A small image classifier, trained from scratch: depths [4, 8, 4], trained on capsule endoscopy frames (Kvasir-Capsule).
Rows from block 3 of a small image classifier, named by matrix and row number. Rows with one number belong to one neuron. Each number is 500 + 25 x the weight over its row's rms, rounded and kept within 0 to 999. All counts start at 0. Numbers have three digits each.
After each neuron's rows are labels from the 100 images, of 14976, where the neuron reaches its largest size: "place" is the part of the image that holds the peak. Only what is clearly more common there than usual is listed. The data: capsule endoscopy frames (Kvasir-Capsule). In brackets: how many of the 100.
# gate: MLP gate (model.blocks.3.mlp.gate.weight, 288x96), inputs 0-95
# fc1: MLP up (model.blocks.3.mlp.fc1.weight, 288x96), inputs 0-95
# fc2: MLP down (model.blocks.3.mlp.fc2.weight, 96x288, transposed), outputs 0-95

gate.28:501500474499527504478469519555544513501503470499483498477512506479504522529497496526475487531506510467504453479509474483513536511486538533480490530513482462510457473534543547472529549469506487523511486528508493513516510492462462528516509428498491507457494482528535514447515511482505514500
fc1.28:472488512569521498530504516510508574491512531489493497497488502500479512502485518528490465507443501471464491497502442529499492475500520545540475489477508512527481463511493560474484508519492467494501512518499507532522509469504474490496531450456505513456533520510523504509486527476459484484
fc2.28:506499488506486521474506515486533481489493517486507490476467455513512464475475501510503509502497521474471486492514490506481463537537451486440509503517518499543468511487506496515425554515521539486447514520529484517497484534491487458469499524497472521510499565474498531510547508471488493487
place: centre (33)

gate.177:495508519514464486497492506517536535537504503522490511495535511532469508521466527503528464473479540550503514511485483477521556527490490505438516491520515472493522509475500460533468471505509479525504467463499528533501479478484497474497512527502513476497440528482526497482533509483432542501
fc1.177:469494545520526503489481469508503485525472564526505512491521519516455520533512497515499462518496447544500556514477495487496511501514490497498482472525521479512513468470482493456492518556468461545491489484485539503474527468486489480497476482479517496478499465456511479498485524478496540551
fc2.177:461483485503507467501514554518533479480519481494478479474485487473520509572516457495499507525509526462516506490535504507489478489501475533491497517487455523513464524519534473521477529458494498476435521550479477503519490491535507546499487502509512463535459485511492526466486485511543508487
place: centre (34); middle right (32)

gate.273:525490511504518492459494489554481532534470497569521489508483496438484459473542526543514475497469495500445479451464477517491481507501475500490468506483500464495470514503490518517510501468543513533505501525517504513495509525534507529476491541499471468477510505503483529495510548498495537521
fc1.273:477512534490484509492511510469520511484504483498525503527503574521488495501485486468494458515495517489471434498482505498468508432518500485452507519506519474444503522457540491471484467494490493472496526501528473524521471504514500536499492532501471495487480535473540526535465515550473496501
fc2.273:462510513553483530513481458507477523555514524531521557512500483463499469515483554519483466512521482480484487544506482437495488534504475489501487511525517506500502509489483537498482501540539540463469543514467507511505501465523520485439479496510489467498513510491494466482492501513492497486
place: top left (75)

gate.243:473490465450505518526480506491445510506509518542507482489544504489530523520511505499510477526522503505511445467471517447477500520501485549522502500454461502514517462534494498499461453538482477497503484513497539541513504483550505473494485511502461543472482482474501468506521492461522522501
fc1.243:520462517515490523512487472458519533496498506482499494521516480525502552481556502533495490473435505510513507510505505462469523502530513522523469517520488499520528477522525438477489507516447518504520473465494562519535514513469458516489464524487531482466509502527507516525515518495475529526
fc2.243:504564519481547529547509480546478469498491539549466499478480550441517467505529470514515488487496527541533500508491486496459474486507504447477473468472460517506514504488504505517514508487497497485505504492526482487485526509483513484499500466497503488534484499456506511500513508497497485421
place: top left (62)

gate.135:504529498480476538502485496501488485506486484519483523501520480474454509534533496521488476540475458499463513452545507526481494479470506470477504565495509494483497475514446514518501484480491518489477499443487486524552523485512486516489507542509491510510510537445552552515512518517489534496
fc1.135:445547447457450504505513461509501494548486508496490527486507517505504500507503473502496495488501525467537473521469486541548521542477484475539519486542469477495493516505500491492460484498523477476493499459519501495482498496505531500509483514488509515512514471560531524524493559450487472489
fc2.135:503543510513470557483514465542482485549520484510489494512512513489548502470527468496504473439470527462516508561506504480533506535473496513501507498507485523519516501524511525477522477475483496483493509479505527481461498512458495539497497450512486471538459496470503449495514542486474511494
place: centre (45)

gate.42:499484503513517482527493483487463516514495520498476532489494483498485468494515485531507444489506480482490533478530468487532476535451506472448490520485485471522495494496547546512491471493531541494472465453515538537534523498484485482491489504489456542481481486525526480514447522527516523452
fc1.42:513501535551538464522500471536484527557527489539466537492495501522501520470512500535523471483483480549511507504474507510490483539446483486534486515446464502499473517473487476471483511483524524497488530488493465489486503544471527486486511543507483519475490511477522525533466514479518495467
fc2.42:531499537514454455474518471501560531514512507530497500532517518454484516505475513474490538511533517518488490480498463495489517463503504518480488515488494548536458512534475464503495495523498448497487515448520466509486472557515505480475517489537463494486499464484489505496522516475486459524
place: top right (33); top centre (29)

gate.132:495505477466455469477521494519551517526498493490527511478536540489464506495485475513503504487485502512530540485458512515458533525530497521502487485508550500475502493551497478487498456463479498523572478503498481496457476545484490490474516469493493476479494516512478481482501476533519551458
fc1.132:494522475529500528541521470503499516513493510503505519469504503518513538502528489467469490498504521476507445465490476489505489493480493486542498517464483453479506494542477470554499491494543492458506524503512531508506476555556484528489490486526477494455512453514515509547547521475479537471
fc2.132:490459496507498520522495501512521563499520510465498486490462507482469515494486465526526475466485485490475483466505531490451506493509491540451453484562516492516509481471499515479476467509494483541498533501520531507496485501477480542483478507448537522508534472511523541500546496507508553502
place: bottom right (70)

gate.6:525494550471490503496507502505507513506490504520499473498517509441473497505503502512488563519467523501492477508505515504530501502500529507483541555516516482454525507485483513447490505502468478533503489522502515482469472461479529555512467571467481500490486533494532538529467493459486464523
fc1.6:494510519516446500518493519522489514538557470487489497520463442480461489518518480501509506473516466437499495473476476553548552490511491494503502524484493518472498467527531524505535470456537495465501519494493529499484457494514539505546508503512481498537528498515478504479493493521520490510
fc2.6:488506557520479504479540526506521467526489471502502516511485461488534503518498530493477467486507509430554523507525462491517505452462487528500489514499463519479528502474474524483484505465459499517516527536474523515495520501511526528466490505540521546500504467478508485500467505498475471554
place: centre (37)

gate.84:528513458479464490458449516500536456506486493519537515486506526474485521500504518511547492478526487497474475559501526496496485524472471530514478478499498484511523542453487501456511491506436509510480511474521509519476520515534539509509516473527521480505463485537522485485492512503444529526
fc1.84:522530528485464515555491486475507486505463512503555497505484544467511456517507514482493512494479505512485500472517489519528522530460510458492484486519485469507491445440497523438472553514478483492452498545468510480496513486501513544487518530483487492503476520514508523498468533526507506485
fc2.84:475517504510491496509483532492524485462499501509532482496541522468468541498560471497448497455500526553467515518455495535470491492497499526526468461521492479499529522501512492559511500489492473485526487473508510489529498504510497469538457466514467487505445475541502498483502481464504527525
place: bottom right (35)

gate.284:509498469486510477456507510520522491541483510514494479464439506534439483461526521517521499509531521480525510472496528505480505479524519524548505546460511502529493491520508488500515525467487512531519484514489500501480484518528449508474528485508461504454499476451549456512489525533516501471
fc1.284:504495503469509505457447502508547483552488495523535461528464509493505495477516512499500503542506528462515513464511521466497506473494505479508523550486504493510487499456485492472501499490515482562485538509524489505491532514482498507456512526468467496540494505466527454506473462485571513499
fc2.284:524508532478523521533497521466530529511498511507503505482485484505475493460538494507511479497504476505488537439465518499492491501515531532486501506485511480532436510500489475478444495489524513520564485538488530472500509485484515513520490486507536536488424561490474493476526503505486485469
place: bottom right (47)

gate.100:531476484480481484467476473493465506534481533524522487481523543492495499511543541521519509474498486510468487510459514501461450482475499496522509451492530524491508516476543498485496522521493524500474503528543524481546550517489526461501478500489501487444466491507491484535552503523462464508
fc1.100:535498477496511512492518541494499498503515541502483525511527527494503521488542492474509534465517484473502520477526540516469511457508498498470512484486541473502510524502520489526524493447541475446526512500452508492440513548523483469452484507534482463457522494490543520509495478495475483472
fc2.100:482509486505546509509510500503532508476512494544509486520452497492530513490471525500531470512516491481471506470505527531553541473515527489503474480534500531479489463459483483495514552519530454501490473518507484479457493504484476484493433489531526465493525487533489505500553537500547486489
place: bottom right (29)

gate.96:508468494502536465486531553501463511469524483518511500485459536517506527471557487491572530514451481508513491517480531501542532446509494490497537539464484496506508495490506486498463514483541513502514499480466496478476459511501484544484530502529472525517509498461505505481483507493514526526
fc1.96:507487534510498461489483485517511494494470532459496516542514465511479459554472481471449472497520523485474540495517483512472486524492537518509488456489525514506460505531517527525529496491488527509497504566534480515502517491494509442554505489507462516526545480474514514494538481490484512507
fc2.96:494518517485518494453512478477456560525503477497493466456582507489485464505535511473524541478494536480491460491532478508518531482538467512460518512522480540514524504514524527488532507500460489497486482526480524480515494501493506465471500481509514483482477493482477487501461466481462512522
place: centre (32)

gate.232:511475459507496525510542472520464490494486519506448461466472473517509464469469502495488462496509501486513466495464507523526507510455530492457494520470503533500445524458489502495491506458476471504519551496498508458521486549506477469513521472524499454528514541525521517508498485513533512517
fc1.232:485472542536526522498466516508512512480500475543495522486475490506490486499460539520519448498489521504473520466540489481519487508539524529483496449530521524514483542468544460471492492452511513479518522487550462506532494536499473529546504520507497491510501463467492463506513473513485474482
fc2.232:474516494497508482506528499532484486577464449538498492516458501525506491525476504492483515518516480532479515506457500503519481492497516447496455537488523543542531488489487463541458483524485539477461498496499492557483539493493475512474513483507510525470510476484504500559497509501491495496
place: bottom centre (49)

gate.194:494473513469434517519473530485470465468497474456541469479457490484491502526490523541503539494478500505490517490515476503472515498486529521480473514520518454492480534535479492463520490525494464452539490527492526500442529541533518527496497489522517500468517475517481514511526461498506521502
fc1.194:485522511537522512477517500449492537513526480494500494517539451509501532519518508501547471478517530513485547470483521524512469519507500473538526474531470496513528479503549448504479485499474471477519473483515470477474462552530491482518476487486483521508461531507508475514516525549505524532
fc2.194:501535480563437547490472479494499508515522537522470534484482490468472501509454475513487519450499482496503487526544533476466484484499480497472456464490537486483531491490502501471495509518450485494513471482508510495510487541516518534511507491510522549527536515515502491503501532523490554481
place: bottom right (28)

gate.156:463534492443524459485496504495523539524527502484504498461474452487503495507475475480496508505504522542475492531520505487435511514527480496514537493504511536538475512504494505475525506563474484496521478523504471487516499445495467497523527483501516455462479464475480548504503533480513474502
fc1.156:520533553488547526456511471484515484537505509490502538526540520510508519490524501467465487507446485482452460506492494517470555491453515506495491478503515555485500485498497481504481499548471496537464494512524490519501487510521528466525515550528463544483497495501481541487492498513518496491
fc2.156:497501519498472487464503499486509498520518541514527501528511470504462488485441465475446513524475516471505501495516495519555508426508507506478517503491467480506506514504506486549488539509476493514467491525493506542462504520500541486528453494504499459486520489525491483514462466519521528562
place: bottom right (27)

gate.52:451532517542505516454509484546524522505494495525475486470465489476454496502509493535501484481498555517504464551484480515508489516494484500509469499502527491479475537511465503460557524483461518471550476538478505476514507528500490469524499495542504500476531462487458502481470483496492513487
fc1.52:520486446524499524540526495476454466522489522507480480491505519510499532504513486480474523473455445532503495473498499454505522547501533461477509479532500539536497506445525459536499512518496523540466508488480515504502500485528502525474493526492482513504460514560474474480504510518467501488
fc2.52:526449521445551514520516500509480483491519503519504476544493436439547512470475487495506497459520498479478510549490493488505495493480485503504509509493513480555495496487537462468481493488507508520501467529495518511492502475499497524472500488527479553522515518483529538483512476553465521525
place: bottom centre (43)

gate.74:475495504534438531476498514491479476521522529500495475491472465479533462476492538550509518476526526485524462504527468453490537530507521493539505481480492504480523486463513486548488480460496529536511505497466497473529512478535540465476472507504484533477494517472470483483484494489510540518
fc1.74:474506476520550484473523505485499490490521488511498483485513493546504525530448488496474510485501465533488521503548498523479494425518505512494446493533520469498490530553502497504481472508488517471513563513529511485525519525461450543535502489548520490516497505477507511513520506465508473489
fc2.74:495504506496514487497476516544459522460555515519484543481506457505481493493494493476463515473478500548503484532474535466487495450513518474521482481492484488494485523505554522499546515480497531499518536513492570461523459484503486505482495514525496514474533555481540508498510499488529479523
place: top right (68)

gate.219:511499469462508465541479519546487508518529491510547476501502486531520487462500489510502525514510510527490489528490499508543483498429494475523514505490494525500511501488548516483487518484469486495490508531478492509504497540525452507449471595488451521500520515502518474483497467490497499458
fc1.219:504497511539481496515520467475519524476489468527497465500517490533407504487491483485497502492459499521486491465468536499541523517532525492437496510494546500509477493494465507512478494503533494509535517521543514474506534521519505503466481498521520453474506492474553536516523531524484510490
fc2.219:481536518452502496445551459489481533522523537471518507508520491488498496469499520522467529542446534494495477502479494484493511474468522526496487509501499485497517493521502520520500549511513458504507499458469486503518494515518479524533479570498538513497482476499457507445495508465500532529
place: bottom right (47)

gate.235:550499497502485502517534500468545541509498482524560492478499452504470504519479441516519491492504458478466431526488511528500535502500510452535522472488472502489503487481510507544478509490480486464511460526494490548478500515485532513469520507504503483532515521544530509498490517539504522506
fc1.235:473484485511484536469467546496503454496502509445496487519514544514497476510507538507523561516499494526456488509467457505511528508497506540463494494452514513508565510483513510459518504527492508519459547508511530498557512511519444508498515519487470496473487485488505473489497533510510508497
fc2.235:490545514523503489512533468483496477492452524494540495470547522526510534513483503546506507508518485515511516511501485452485479464515481496527508481486466465533505494471483526496542508441509506484456521520485490479530527529475494490473510473480470498540501468495450483531527488491567485521
place: bottom centre (66)