Rows from block 3 of a small image classifier, named by matrix and row number. Rows with one number belong to one neuron. Each number is 128 + 32 x the weight over its row's rms, rounded and kept within 0 to 255. All counts start at 0. Numbers have three digits each. After the name is the row's rms in percent of the matrix's.
After each neuron's rows are labels from the 100 images, of 14976, where the neuron reaches its largest size: "colour at peak" is the nearest of a few named colours to the mean colour under the peak. Only what is clearly more common there than usual is listed. The data: capsule endoscopy frames (Kvasir-Capsule).
# gate: MLP gate (model.blocks.3.mlp.gate.weight, 288x96), inputs 0-95
# fc1: MLP up (model.blocks.3.mlp.fc1.weight, 288x96), inputs 0-95
# fc2: MLP down (model.blocks.3.mlp.fc2.weight, 96x288, transposed), outputs 0-95

gate.37 117:111127088144132045077157139100138148142173122122114097107097140096188109149123159121085139089111111155114047185158150157080129103151122148138140105082171118148142134113166131134156158178134184125127064095131070204130078085155154140150133189137126115158121124090161198102085154110145100125
fc1.37 124:159128122129139072117134140091098153127156167064108076150146113081150120147103137138131135084152145104103145106139187114105141173164124082111172141047176107156125120130138110138145168134139147096148087105103107150199078086154150100142119215177166118138127140145152181133118162096158122025
fc2.37 115:147076109195187117084125084143114170109147057149114130123112147099131102186171129172077109106137117146160176181140110205122122131089146145110149067121148104123141141153163117116101113089097148124159195121150120097093103114114057154098105086079168149194101090150146111143087113101108159131
colour at peak: black

gate.285 121:168127145137108137144166179128077090125193078138146142125096174072155120129196171097117158118125074110175101111085175124148116088171070125089125160121084094076154199131152193106102095140128154132098100086127103195119110110139141135124107116129155156144082161120095142097094153169099135179
fc1.285 136:070100116129137135142088114149129178160195128084179164154132123133107174121154083136089208100161095112144144121058143120162084139110104126143122074124126165169125115154165168157196089123119154070129194109155151127129111108093093086128077105082124135152147112171177089122079151134147078127
fc2.285 128:123137116095122088179132133154144122083145163202133083142131089126143098096119126074025137120080111159158157149117094143058106143122118075135155119146139119158209134096138164113135172093119134101116189157128119090173155133086089109144186078093129112130140160166143120146130190163077144115
colour at peak: orange

gate.139 121:085081142129086108136152144098124163139147090174098072140123088154081089134167131135139157055127081094098123177212071161073145120127105176142180089162120082104097133136144135145134126194067124122121119124190141165150078110129113168133119151184193119138136176094158154139133140115126145122
fc1.139 125:153146089147068114085144081177126089185065120117159093114087116122089131166094122127092134072074149117088096114129138160139167164138106109123093159085186140146150146145142100127155121191085163134139106130107117121195108109083104165201174175173094111123161141097167077157131081123107121112
fc2.139 126:087081115153148155112151108099165145070133116170083089123146153125152128146132125138150097085198123140118155221162090162092166111062081116067154100120133120175147136083138174085116131088167114143126143120121164116162068125157077144152189112075121084097137144098124169173168092118108126129
colour at peak: black

gate.140 069:169169172116088169153122094171172184157122124184105118098104118129087109149120121043128137091117112135104116118112134138148199171092072107156192180094142124155129155086165126123140148109152120120120117113109152133154177137149067117096094112078161086132113143157188117108144191071112126060
fc1.140 074:048170139176122118094109108145102130182131142108122096131111150170090087150111143187172153121131147152119059098100143164129160108094075107160094078066149115110113117196086169158111196131122173120130132154148085146151149117153107102129149182150075082153109108093165146080149161144122167175
fc2.140 062:133115083149165168135143138148105146112105099104109126093119157073132079166183129179107183142110097121093154160066137174133090128205088096083081163078142151122156140110127149106103162069132181141073148169086141112088162146092111089126177122121170059076116131138122131151130101179140091135
colour at peak: black

gate.251 078:172145197173136110147143064167112134140072064102157114104192086136105157127131127179160133089143161106115090145096187143143141126087101191093135159149150094109102106121100159149109096176131146114122169113127136155115142074101122156110104118158134150061128069142128152168073119121171090207
fc1.251 080:087130077154115129110149150166182099141102098083125085125161147142162109112146086106111132121122112146159193127157116093088173190106112119190180125107167100144157118155116095101187151144158171193177151157090159137154143141073051123093073075135109071132165137166172123143110120137100140150
fc2.251 079:194116165133092082150162097113151124125150158106117159132093109141113104059224213134132183160193081088115097134105115140191139115158129078089118085147159138102108123142102080143100140155117074105140129053158155136122149147131118143131126157159129117128140116156174057152128131136169104100
colour at peak: orange

gate.168 100:172166108170115078093069144120098091122099156137119118134141147154150155097134139143163163085159134105139139194129157149161030133107133129090135090139144111158166166121135124158132112137114112116146133167110173165132193138120121147111128117127131232144123134073135062117084182081068060118
fc1.168 089:126107172144096062114088123118092165152157144098089122155135083121105039140095148127095099147162165118137107140074164139138071153088110109110143157114142072143083111131215134104169095127148158145096096093101111164153124117154134099093162137101097122138164116222167124117137174152187094105
fc2.168 101:115138174066133118102114128177142145163126169161087162141131112122112093114113077194094143124125152150160088145088143102172177153085126068116078113065139110101125186142159150160129154187104117152088151151118099184081076069158119126143134131148129128108152123128093181169114123154045154177
colour at peak: orange

gate.16 089:114121147191174097153175158170085131092144141086159126087098141134062141165151148143098128178110142065149114129093166219127072138097119138136127152125138104124126093096073134136202176124144140144097174151131103093143116126101079156158085152211119146081171139122136126130155113100136169084
fc1.16 077:146126105139114167098178084119091150190156179186182113124160171074166159092126108125082150065097111146103156150148184130084212144120130150167161059121144113115185158173112132162090122151113123164141105116109109143178102105179164121114131142120139117119146091095109127128093183086080116146
fc2.16 087:099171122165124165173153141097109141203151105128132114183153132072187087098115110120125142112116131090120166087172118120146245146140104074161115110113067111143156112137118159140111157118077120168119118138229138158119128125082181091111146112109142116106129098120092128112071134092121144087
colour at peak: grey

gate.211 080:122163125134103111148156145172175072097109110139123173139121115128184045095148150108173095153064153077168120105166078127094171081141186108111129122098161132150134087053108105128077094116115077142123171151131145140123125091102174144133186111177139130069148095110173100080124142172121117142
fc1.211 067:112113142140160157121160048161096126180164093125138104142183149093128163142087063109099123178178137114158184150113101158096091144196115120166138120176120138157118105128150095130059112073133127146127177165139120163138154108073112127110106088072111119151097098112079095150095081202155143143
fc2.211 102:126130109095157128101120086109137079098086154147157108050112203135088186138096111134138138178118136124111134149135126060153094127091119134114103138141144098109106142193101133158165090073158075143122072149080133133172141175102136092089136187084153122124118149200139177165146188122125128183
colour at peak: black

gate.204 146:148099145090120127122097093119172071170091137134150196145132173135070157133105136152208077139142107197101091119086158167100137162093124145127119147117109154129143106061210129161104186132171109149141085166158116131121161094123169076094104072144135103107165108094169122113130167127140095096
fc1.204 158:167087123087102166148094126156152144103146084112107089160143137119232070142158149158095151169104160129115145117131088119160103113112130083147124161123123119092170153159148097103148044117081159181136064103078114079088148196133103124130124205123134137143132133163128094127125164186146124097
fc2.204 141:171152099086091136187105139117181101102194091153110053115145139110162064139123104132079136154091149112142139128164133123196130156112065128160068136119179161129096133129127125115127074120150091154121126085105104063116161169112189137168102077134081127155128159137131186167153081152163126129
colour at peak: grey

gate.54 125:131108096069161194124136122166109202088146116107151148068128131109155114103121149162110131090088166139159083128111118113105169102176162154123108156122152085105149122158133109175160164171119132113120100142117127157136093156176105120136205077119108125101182096112078154191095150158026104143
fc1.54 147:140158087137106128177139177135101073151156135118129057153130105129121096132113081133109168153165160092150121136180153128172093137106119169101090128139168129129139155150135147216119086106170118146161085050109141071165100123111122082138095104170180113059100100123152071176164114104154113082
fc2.54 133:114173159151214181125155169168176132091086113124076124129063154161105128137127119184118185084113131145180117083122103120143102118142125091121163140126169080159090101095168081139092141150132121111151186170089075145168160104189095133100147151126125157106089154113109104080093105111073114136
colour at peak: grey

gate.121 049:130174176094107118100163160162115185123101138142158121147133181128118142153097165191102175120074089102176140201123121099091077163101099156132114085139110126083155127177140145079181140139104139073126074188130174162119151184161111161166109128150118138149168160099157116084097111087115163162
fc1.121 051:151145121177142173115128159138095086117125101095139177128131104162073115082081101063172153185116127117124135101099063123173127209110168153158167166109112095163148134080113159175130158128146118112075106112158199155153126115111163104191146069115094169153157137158152149145170083127115153139
fc2.121 032:082067143182116109083126160150108111182091108100132157128152115123166129062145148169115121143104115138178086064098111139087142120148074109142138186156109133140169121097121094156151139123095133082118197147113152231155085112095142132063086130143116162127102200094152139167111145102137111136
colour at peak: orange

gate.146 059:143118164164115127101155158171120128076113183108176127159146122159154123143058090113100152075189152078135149084077121125113105133169130040150127124144148152158104125089104145111176173074167126166147163093153125155131101135076113135183143126067138120100154180109089163106082083078124134105
fc1.146 067:164071113109057150116135138105111096119131144180084102154194125108143089129148077135097070072175122132167151099125082128162054119125133122151171123112140160154135104153078090138152142101107102136127188201087137113135082160115141091196111139138131117123152142080201189133128142106103120097
fc2.146 060:103128123151103122104098149158117080098135123179159122139094095113132178092138075132136142142109207129107125121174117115151056134081135124143113160164114122146146168127141093106137182154104168228147161112144116146015107150169076102089116144107128121134146156121140101105134203064135113128
colour at peak: orange

gate.110 103:127159124108136226135107136116186106141139145155108142107125133154156073090121129150135143120045092114114126109094114136069135099030073121160105137140115100147146157097123151138102152104145120167154132177114087134154088086143124167109103158163109070133153159085138174118172128103190101053
fc1.110 101:129131092154144107122101150161148137158113148106148075178160050139112163164165081117097153089185122108101116149147078085135076097124149147189087103089101115173121129134140219130188120172105083142118102110099145123141142129125107071137074202135143106111138127126126084107153076097164114179
fc2.110 098:134137200106121147169109110136134146127170097076103154125168130135156088128123136103156128117152165126106093159123126089128171072118159124154171109107079097115107112154156075085151142114036104117086117084146126141143106162121138155204110130155152170089101079176117149125178046192130111186
colour at peak: grey

gate.198 072:140118092155145129138114108192140115165116136157083102086082110161172134098095155197113160154165080128124107168116114172065115057125167137101152085179119067129125110150095150132131156135195166107098148130108133094171145183138095151124085196180109076162113132146113074162135100158136160125
fc1.198 065:150110094145136143175108109136084086167099093126167173096109123139081123154098166128143115088150152113092099159140118108150184075155106157189090129106143139122120111146175099157159106177125124150227103082083155116087101128167124083141143138159123132165140170085127085093169120079224123136
fc2.198 063:193127130142119103107179149117104200119089106191101139101107136159121129124125166097156105095186130142113087130121082156120112149168095138111153109097133168126097126191154107115199079105194092173166161069138103154096200153101133128168148156112110070132087116101106087130172177141123098140
colour at peak: orange

gate.225 107:168146173168131119072174101101056098151106171130117186160129084113101179116166131118098142082090075129154132155117093118136125112103139123132113119115135127091099114141164130118099136175131091146128194170110095105090078157188126100160152171223115145078101104081092129121208153119137132115
fc1.225 101:157191091087089141161113154092191198099142105104109097114135094094100119153123077087106161137105170163149153212145088121132147165087073116109184135134143162095083109092140148135122130116148178090118108148136179074120124119107089157130102122115102088101160105112186137174171093110137102070
fc2.225 116:161125129140182128190131146094112068149131072142173109180166155151142173095117128145093111146153061198142148123107192040125164151136123104149108139116163136116088073108146086098084106093184088106122124113133102081145181132153167094111144136112114139134102131204151102126105081116165129137
colour at peak: yellow; pink

gate.104 067:155199074130179112123094131169119103163121151118114164089094177073109092110088163179085130114093131083100089176132104103161149078170116116108141091146120175114150084134150105118081137119092124056146083142109147104175079069117194112110167155128127067103158113154136106131153113110103081135
fc1.104 070:116150136145159102188114096124114138087184181094128132075166125099147148158084131168143075121167129111166125134125164111131120078169103143170164060141120128074106101162124172147133140139161081069194098131170178100117123153170189144095100104119122130096133197199120127129157094115075150136
fc2.104 070:087108154130134133118145139128127181129129117187115125091119116149159138093106074096190135135048208126133174145161082107169090142110150153153115117118112116088144157105122201126171130051164130149117134115093153059146105166157088101160095050107142075165156116165139136118158115117171107161
colour at peak: black

gate.182 116:087118089116148170087115150112119134164158132106070150162118192127132145104114137089111125144090019176114141149162112173056072144131153169104139184128158148208148102129113150123124158106100110099115149139151076111135084127175103135180091115158125138165127070095188163115115127114087114132
fc1.182 131:155147121162170110133141145140126132175076129119086134166145136113133106137042133139148141144142144078096119081163166183202102161154134056097153099072135109095164117158100139175133108150171151126199149169160087103091125082160165098111116088124078085145114129147115191096076113146101122101
fc2.182 133:083116097082168116171120140128115165105190126145131122160104197131092206123179125130146121140089129157166170110112160123117079111140096147163115127180113145113147089137166167048131124137155044101055099130097135110127113115170134119134140124139114131106122115082178051112095082190134143155
colour at peak: orange; grey

gate.26 107:172133164084193070143135159161123163076141124070130178161128109142089172167124139148130139108125096161151188158143129059106091086164102168066032134138157138116124150126123133135124151125146076155158132179135078124043125123133159104119144150090144114105127122097175061131135131108134154131
fc1.26 105:086082162149131086182082069156134135146144201064127140109116094096117173090177180114074130115141169104160130076107106127120126116093141105155088068118109133129133070087113121104142193194154101153079180099152086140143139101115118108165117155150132147157150101123087165177169117102140116103
fc2.26 104:171075195087070097119110138140116148172121107135090121130128143085124150143087191106125122170134124134098081122134110133136167100148133166158096151088133090127168149128138115158139183132152136124079152108126137185110175070135127104129110136047116108217118048162131110100209154156147134097
colour at peak: pink

gate.12 051:137131164097156164153151107082124184134096097116195132126154138114108129110089113101121115170080147056167076149124131124122197117154077099115150072136062124114071154083148121140130159178106171173121154117142103081179163155137078176131151108092144170144120101113178182137151168129157121178
fc1.12 055:149166085141096134140178102125173110086173091171134096166172161098121182125084149175103146158146095129087174139179088109160137095090099142105151161149174123072120109083177075118125179151097117124147143115141110125109084135106127179174133189164101088142125129142089084178185162151160135170
fc2.12 037:165076077131152079114122103128166102110109135132138137109113086126177157128047166153085120126127106099143117146135121177171190123107153129118069183212154120119087155141098164154168094095198127159149143174141082132148079178096124162127125054147171100115078152107132094119106139141124101148
colour at peak: grey

gate.137 062:046126118094089107120124102153109145141158175182152131102181084166109158135149121132122180191104165133149139142169089183113122207132097151145123101123181080140139136134141134119117131164065139181126117148088163077095179129140120139104175108175164124060138113141173126176142174118071118107
fc1.137 061:068102079105113120179131106137174171106159152131108164147098136123145147145175138126134075132117156173163176098114167153081136099070106143122167164112179159112174162138133146131117149122105083100111121126105200088127073207100124108068188122138121090150147081109201151150101117157158154098
fc2.137 053:154153121145100162154176100102104098165131123172140125166095166147073107175163100113145179122131088166167160113150126133170135117095089149141126073099100143108122173177181106101109125115062107142122133120079063172123098125111135118163106049076101088102145146072169123157116155206166125100
colour at peak: grey

gate.254 111:151146046147101097175149143114065159166122119120170136155135138137171092111159110184144189062156145126151070089123162145163151179084135080096142100133137093154196150117120136148097126123152114114122077088126108151140135104193131114173142163066128090117172130173138139143117136136064069115
fc1.254 121:142106183187116120108177070105100114090089138110100150146116156098142164131148129127113113119058126126137142171111131135119079144190162158104153112128113129068071134117119096095128162130172110079117169107136086129139092106148126112108104113155148105208082178113158081076215061111128150174
fc2.254 121:151131146199173065154083137152098101114123124076092141129169177101156142109088100088116081128102121121113148125137098104110104073139165151159132119159115196098118097096178138149116103148182092163139148167162189117071121125115099207203069133175135144135160129147120134077129105103126092142
colour at peak: black

gate.287 084:139120151122151098096152061171152113172156144141148165096102122149137154152105066095133166109083150135105109212142054137151095115150159156101102136214104172129135100128126120110166121174069143106106170121119128185167148128148068107142121106131171148130096130046079155080166164139137139121
fc1.287 085:102123146123112135110166161153098106133128126147124131170092119094107113117139174115071120110112119154132116191163128110129120116143138092171173168129140113141072148077090155122152136178091140113077138142066113157091098060117115129214190152205110073190137110136128160098079152114209138153
fc2.287 076:111101163079113134182165132193121144125052134110129141084124123120134090153075093152103063093120139116125153163122113092130093165161167083113135110103156122080116160114179161201081177150132134126150109148103121095112137124090129134155135065114121127147061145192134142163081126104105162215
colour at peak: yellow

gate.252 145:110154126150124128133130154159138138115125157130124113153113135086138123173159190116143153123091122144170131114079090206158153124090051174095112164111156162150127147179103079111117202074095070145124066096113116112064130141138102110107143108141153151097099167158176069159095133203122098090
fc1.252 139:092141163147121106143181127143118156083147098131091042137179164108092084098160062121090162101122135146141163078140137123149098126144173148100136138196137140174182071143150114117111136097135167160116132131103187138148122150119106176145046100067129113116167114128171102125082076190139111150
fc2.252 142:167123088128136170101213097129140137081127075136102114170086083134173163192183135166156137137130107088131103147145066125126111096168108111137124092131112148162153135101111087161125106036170123134101164106091174112122171135150030126150099095123129157115099136133125112113089160120188138164
colour at peak: orange

gate.255 053:152096100075160138146167107135076157164166131179086172138152108098102080162174093108103172107092119103084115137129175136144139075158076157177172092083116102074176128162100091079151150117156078114120151124154157113165137093105165122124114097115166090158186164173106108163121153093158153088
fc1.255 054:095126160086134167138168132171177081162126150097170152104170156085080092114139161089118094103110109111195171136108124115162170079094090111103126125171167154139166114094169170084086160106166138089124136093070108106112166160114083129176164131120176095112151145170161077115114154113165066146
fc2.255 032:044098146165159128116088194119144154123164137125186160123145120144139114132118101142159156145079103144142126129126010180136096126090143103109141112080128144146141119143139138144142176055085157119133106177200153098142145110149082137118205106173130165078092178111113102145113122122130127095
colour at peak: orange

gate.20 091:121140121073176088169200118169103161129164132135157158128120150095081080164114122149169157168092122143149127158109139111137120140101121110100133112128069044105088081158060092173189105058121102173099119129121164109111101168151111112127174114120099072089157138108133173135144185151170114135
fc1.20 076:081074112092091164135127119168184151067073132154143113167058098198100121152125143132164140139164163163141092116151113147138158139114121122105096106123133147106170130099127155183100143143079113096114081156140094107090136156103082109093075161114096102190098134210183089111154175144130165136
fc2.20 082:151102117099222160096146145090192059151089120139096126160094135165137121102119092123116163125111098142115137126114110104145131158161078113104126161173142074129154148150102097197083134138108126010165128102184083171157116195101141159117130140140116119126156141136118088151146131144180095115
colour at peak: grey

gate.206 111:199134096138126150154139115081112140127188076137168081125172106087116167175143136093127078075139093146119160114144110134111115106081163132142093118152158144116068117132051089113184162182137119098181167144113095131135218119127099100141096100109082180117142170123148148078168130143093146151
fc1.206 116:149169155104186067134099126107101108106138148171118117081146093124096142110141185132119108164112100127124110180109162101131090145115082154113120115135195073094133127156161157067111104135161168084081166169186087121197095075148172091153108118186112123092121114118135117177099117074147140188
fc2.206 117:084168113090167112117090113124100086136156128158080142116149159120138110141094162160048067157102111145134130121127090154118081123171113181123099162081126115077122151138186094140127102131107106167091175090195058154150144159108098166108107138052095093146114166142171134136166095130100181158
colour at peak: orange